{"image_size": 32, "color_jitter": 0.4, "method": "simclr", "merge_dims": false, "epochs": 4.2, "adamw_weight_decay_other_params": 0}
Rows from block 4 of a small self-supervised image encoder, named by matrix and row number. Rows with one number belong to one channel. Each number is 128 + 32 x the weight over its row's rms, rounded and kept within 0 to 255. All counts start at 0. Numbers have three digits each. After the name is the row's rms in percent of the matrix's.
Before each channel's rows are labels from the 100 images, of 14976, where the channel reaches its highest value: "top examples" is what is common among them; "colour at peak" is the nearest of a few named colours to the mean colour under the peak. Only what is clearly more common there than usual is listed. The data: microscope photos of single blood and bone marrow cells.
# convs0: first 3x3 conv, stride 2 (model.blocks.4.convs.0.weight, 112x80x3x3, each kernel summed), inputs 0-79
# convs1: second 3x3 conv (model.blocks.4.convs.1.weight, 112x112x3x3, transposed, each kernel summed), outputs 0-111

top examples: cell type: erythroblast
colour at peak: purple
convs0.2 100:111104117120133125135154109109132032131123144117111135134117121176106052107134098182072192093120160161181112116096107110110138148169172180099143096091119093166090114101165132126129102101147109192145184149095041130150089122144164109148116106
convs1.2 094:143181125108121080154131177138185069136145118089145176139114138100135103179145096103187130119122184102154142146168144122152165123102133081223113154173117134150169106127120138138138113107148202172110093089137146126156133119070087107163204115114102118053081100135123176143143094110178088087165107098176155190126121118115107156131147137156

top examples: smear: peripheral blood
colour at peak: purple
convs0.56 098:110123146104144173090132118122129112141119178093190097134143132145147135109107154115177111161104158131109101138128112132135116119153081158095183113214128077199075090153100104099060133112187148102105115123045156185144157169082104111124159135
convs1.56 119:085067090133104121154110126123119067156098198121082111197098172193137176131134103195091139208119175109153089160083125103135142169140121150188112123124161167151110150119078104141130138140087119140116100197169089142100183084093102129095139155122174126096132127086108094144157121157116131130114181166125091153141107108099076147121082110131

top examples: smear: peripheral blood
colour at peak: pink
convs0.62 144:146119087100126135167103077141149128093109136130104104181130133135177079106149099131150118136132237161160133102144118151090107152149140114099225130125185119085129187169178125128098099120175081118146114079097167165121154180165131136116110125
convs1.62 158:115115118133132092119120135099078059105128122077136067135089049145063139100137127127145060064092120140163117138119082113131109181048049117064197117107152137140140134096105114108133140120124115087150134119076121116117135077169091098088120144082202119163096123133110108117143078105147101118155084119092104108093123123152115161073157124127

top examples: cell type: erythroblast
colour at peak: blue
convs0.45 099:138127037128113237101075162156052132180148128117083124170086099105098058106168118136104135080132126136165147080126141101130200119081108127107092148128094117154125128094157120158141117092122142146104122119156124113150078117110126130168130127
convs1.45 089:144111126190140087176147173167124073151094116176152147133122179108159146149139163143164135172158135148146109159085175147139166141166215105067125131142118160163131100125079149121141144154164190133114128158181176118133175148155159161213108123140100122134118145153157121122119165134155134138113145179194148156156131128124026132139176140178

top examples: cell type: erythroblast
colour at peak: blue
convs0.16 100:081112170191106142181071140157080153092082142114150149065110195167147121145173137119151166142182120088156122155104106102155168091090129091218088122132139164132086133083132135098110111114110100160115115072130131119127118143120184133095135090
convs1.16 096:091050118165099151140145120174078137126128165131154088119171129125126143184091157170135101149173092107108107122120126106134100086180157092145071149138111118140158153163128098116147134113168156129111039164092125148086146156105130157159148061146074152089185057103124132103144113147116181062131159128114192097145090113142117187076102160107

top examples: cell type: segmented neutrophil; smear: peripheral blood
colour at peak: blue; black
convs0.9 101:107134146104095098064076155092126100117193124140175129160108122160119126123111125149169082119115132131135228076184178127186083154120123142145161099140127112183068086140085103143111110119138131110064184105166119141137117116141149095157179138
convs1.9 094:108113149125084162112121110128121099193112165107137164143093184126085123070137129124215148084185083078098134159065118205164162121136129136156105179130164108153186135117113105137109134097107139093119066163166183066177170127109144119123108181169067175134109162096132114148121114163098104121119118117114130134184135125148146093121109068146

top examples: smear: peripheral blood; cell type: segmented neutrophil
colour at peak: purple; blue
convs0.4 098:097112175113124109110143122158171090100204174168142152161133103103132144093180113099125122150101100141154074145170128139155103117162064165114107076137158150197105157057154105103161111131130127115159147149137062153059116077101104120097129076
convs1.4 079:135163104161069128173143128136105137148157148113161135143133162152119181188132150141104087114127148125121107110097169163065103109126118149157118083111011115107130108031155128082137169096093123164122150121151127120126098158105149108082096072144135133158079169153081170224120117141144114131087180185110111086133118167099144101128125120101

top examples: cell type: segmented neutrophil
colour at peak: blue
convs0.87 115:089126150159125102055157155118114118134105124144164161120095124107091211098071109100106122125154184099174119091110135088152165132147089129138128060095130098102156151132147111125129187102109092158135175104115141217111155176088094064126150124
convs1.87 096:142111118075129091118138077189135108144098113140132123117099117102168113148125116097084179091073085120143154098113089106101063077132110092126163136130103183105152132076120126096154104131123151164079155083176135090145123137133112121137172099168146116148064135053096148164140161147104148106154118093024121156140123084104076107205085091138

top examples: cell type: erythroblast
colour at peak: purple; blue
convs0.37 096:092135121106116118124118161080114088150148130151138172151166117087100115131058165122114112068145097103107152145125187139164113092163096121064155247151141091113118086145125118099094102135137138145155127161099213159181103153169106133128131118
convs1.37 097:102104099118139141137113101095171093129118086129131101141149074116105133114096028083110153124145063172148117104107067065129170097103094099092139122130083160150111089127127171080097156129148144105065057140057176090087103167139159178147142134166110154109141099081073133132120111145079156113127117104118124102143115124199109112140097122072

top examples: cell type: segmented neutrophil; smear: peripheral blood
colour at peak: pink
convs0.85 093:123153174081122139188191169091104088156173076186066106131076104119131159168107174120142134153112148122116149122182116134155102145109128070164110084095123102106121083129060152131162104120145150186106109096117123126195116122098119190149124112
convs1.85 112:144089126152141190058115118169156096035125098169084064113095075105104137053129164139107121119144106082104130160078128122115111109132177065170087138126070135130089114115116122138100143094111074079114138087110121117146127123135143100176141160212072088086084128114106129105111155109130096095070086104137141093106130121124138115132172113152

top examples: cell type: segmented neutrophil; smear: peripheral blood
colour at peak: purple; blue
convs0.18 106:180141132114140098135133116116157143119168144080110135146076057108148165132101142130042113111136105111108152122157148135127056148157101129171141099131084172096076112070179094113145224089101134157166172156099129147162098099140160136114115170
convs1.18 105:072121139140081153115140107115130166109155085090163120114120085111109116163111161068105146132048081167136112139140088098141084101130094070118149125123180142119147106114136113107111128181114145131078168107177147160100078134154141078153156114143117075136108156098101119160113143143102105136069133084092091099136065063107097064202186121188