{
  "translate": 0.12,
  "channel_attention": "eca",
  "projector_hidden": 1024,
  "shampoo_beta": 0.95,
  "epochs": 4.2,
  "lr_schedule": "cosine",
  "adamw_weight_decay_other_params": 0
}
Rows from block 5 of a small self-supervised image encoder, named by matrix and row number. Rows with one number belong to one channel. Each number is 500 + 50 x the weight over its row's rms, rounded and kept within 0 to 999. All counts start at 0. Numbers have three digits each.
After each channel's rows are labels from the 100 images, of 14976, where the channel reaches its highest value: "patch colour" is the nearest of a few named colours to the mean colour under the peak; "place" is the part of the image that holds the peak. Only what is clearly more common there than usual is listed. The data: microscope photos of single blood and bone marrow cells. In brackets: how many of the 100, against the usual share in percent.
# convs0: first 3x3 conv (model.blocks.5.convs.0.weight, 112x112x3x3, each kernel summed), inputs 0-111
# convs1: second 3x3 conv (model.blocks.5.convs.1.weight, 112x112x3x3, transposed, each kernel summed), outputs 0-111

convs0.4:434552448505515498538528539450503476469499457525509580457530487462494433485444551576524561596545540496466485488489498524478513455549541351531589525511543438538561433434392360423487469407547497479548515549570504530495531519512433424445449467471464499408458549529491540413553409477455412596473478480517408464530455521523499500561503469500
convs1.4:483529545466485582488469541602472490494583600555533562575517578528450496619508525546545443434527507509490523452481445510489547521395476484623457493481613534504408501420550493495484499491555451552499619570481602548458504551426491500459480519450393482506482510576419514486499510518501548519510533540431479546474579526497415488572506443519
patch colour: pink (52 vs 22)
place: centre (97 vs 14.1)

convs0.90:428502485493546519515478449473488488509524541486603559580514574623404334481448541529458412389503537534472520503595469461390513517500413383468478458510487521548505561499563512455451531497480556530573464542521520481505510561457481476512407398507451494417481591492464490518531442494441550495494536450472533508426524510476541525452467454518
convs1.90:482441534444457527435432402502498449433472461454519481444459504471547445485504371468568515463565398542535465530436504448404506478548522455529506514447448561438510452530464479443470478472471538509440449492516592557430420527513501522493500515589513568537526470402570457504496559454470455527463514376509479431487441594587482579494590561548
patch colour: black (50 vs 1.6); blue (43 vs 10.4)
place: centre (73 vs 14.1)

convs0.11:539488523575480485569524523451433454524591478439466499414438495417495443454570458435506478479516465553551571525457564505508504509435525500524515485483546507523471573490421462472495423500526469433525526503568455442492482489485533437462447529565539590504559591479498482438436410474485551510676486462363637547471473522506569521565485483487
convs1.11:573471554449402476495460440440492443491511559546511470569523526501470460586448539474527543461487462495521514586603472571556550540451418409462568495495491426574515558513437480468473457452433486517553457471414514428486491498498483449545509540477509504528529445470497514496481504447453417427580484572400560463517486572500389407492426410396
patch colour: blue (45 vs 10.4); purple (42 vs 19.2)
place: centre (34 vs 14.1)

convs0.15:448587483538683464497472484625498518511556570430475536473503410488402531430516476471434423509591435523463502529575477454512481488506551437518488378467421450551487518448467419518495537521504475441565443465486488466537490459452548475479454545442495582473415514549470468495500407493473436567527536521495588473435493520509565512453530460503
convs1.15:521511513493461496465573462520507632553599509403484519500566549459547441431497594519440492479584625523453432531607561606518567470465501434572532477443493518421599535467448509589451432548423487447542503493512501473502485466426497560480490486495454441497443530490458508533532488588470458465526484487462524498501499417535465514558456559402
patch colour: black (55 vs 1.6); blue (39 vs 10.4)
place: centre (83 vs 14.1)

convs0.108:480490513522472482444470574438530513507509573453491438582476541514502447480469578494471458468522529573498537582479556477443441543489439536538429521550523486413542547442416540496451591449399445502466550415456511505507448452465417482512482517487446492486558497548438541529481431516699512444412494534456551452503498606524406488542523570460
convs1.108:554532478498566510488475430451444509480448429508386479438580484533413531347484424577503481474554372492488419475553447453510493538458422453440558504524443489530408429530469560455508500520487579459487466541504605530418460609559461459515505445511546516576556518539523405475471543550441472531475462534515458452519508517559489487467468482470
patch colour: blue (47 vs 10.4)
place: centre (44 vs 14.1)

convs0.10:540476503466483407433600506570514467512595562515477475553456577506386519567541533478425427499475500483573567499510541594625483488456468537481502484494593475491497628516611529483539530509508411533500517418524516561460578485484452508524511529511577550524508423515507526422416475519456444499472561479472415453501543529466575465501398468498
convs1.10:476468450486625552498453444413504477527441485366481462446414461454562481463468381370467538418427435393443490520479443458454518480462381417482546536459490504447517405425517438484501518452497493447501428444491512531434429505515525516430513477447470512458468544498466431462518510513534495480598434479451500449504552496471497518526510484450
patch colour: blue (60 vs 10.4)
place: centre (52 vs 14.1)

convs0.76:493482527506468479482391451367517501468586499480440500570460513479455502435523489488541480550485429545549493547509503561525494423459536445497413527468535463528458572477605446580490427478324472509543457503564541477561452465455506525514508457494535527474515516504447505488539503429553581552591487533368407506539450464571508498505531579417
convs1.76:537564374514398524446467521484488576550567553476478480550563568529473526474539520420530482522572472542537486519545525517518438494491361473478568574610456446536439512547523418539494458544474476495435431498490589485447449520497506489465553441474499502474455545508454467480461408641528479557552515547531622506542540547485482405481530475436
patch colour: blue (47 vs 10.4); purple (43 vs 19.2)
place: centre (69 vs 14.1)

convs0.2:447520472425382561510493463649490450592438508516507509466479473472538521518467530531510438529459573542535426459534526433548521452527493436406572486520415655553443522430495489464506429506521482472535499499574497580454537493453499459551463497499476501428436483449506367500546461479517539580513461495475508503492462520540435514581571387494
convs1.2:449473477503523449458457502529462534446493424482517499540480452441551499504508466493523474483505434473465484506500568434455574490488533444428476467475583657467472516619612408499524483449578461549471389536405509446451576523563462403443480518489455625393505449461516471459522455448534476532517519458557554463467458438483518507400493517515
patch colour: pink (56 vs 22)
place: centre (61 vs 14.1)

convs0.17:458516489514425440452430507511457399507455492534406448502473490491498453548502510602575543599438457452451453514519521410520465481450573508499498484481543521588474484498437479451525406450354516502541559520495536497468526505417525519494557405503549403404472580510445514439530428490447511440552508565387454433521457493451533486539498454568
convs1.17:494522540542482573481503467574532458427435519548462536444547509609507509575510574632526503452541572394481510455410546510497500484466534486528431605529515466522513589451467467479580536463533457552510489439559510558527607472415515573531504509507481484467532640540496462531453510541540474527424506563512448586546562490522536566537532579561
patch colour: purple (80 vs 19.2)
place: centre (86 vs 14.1)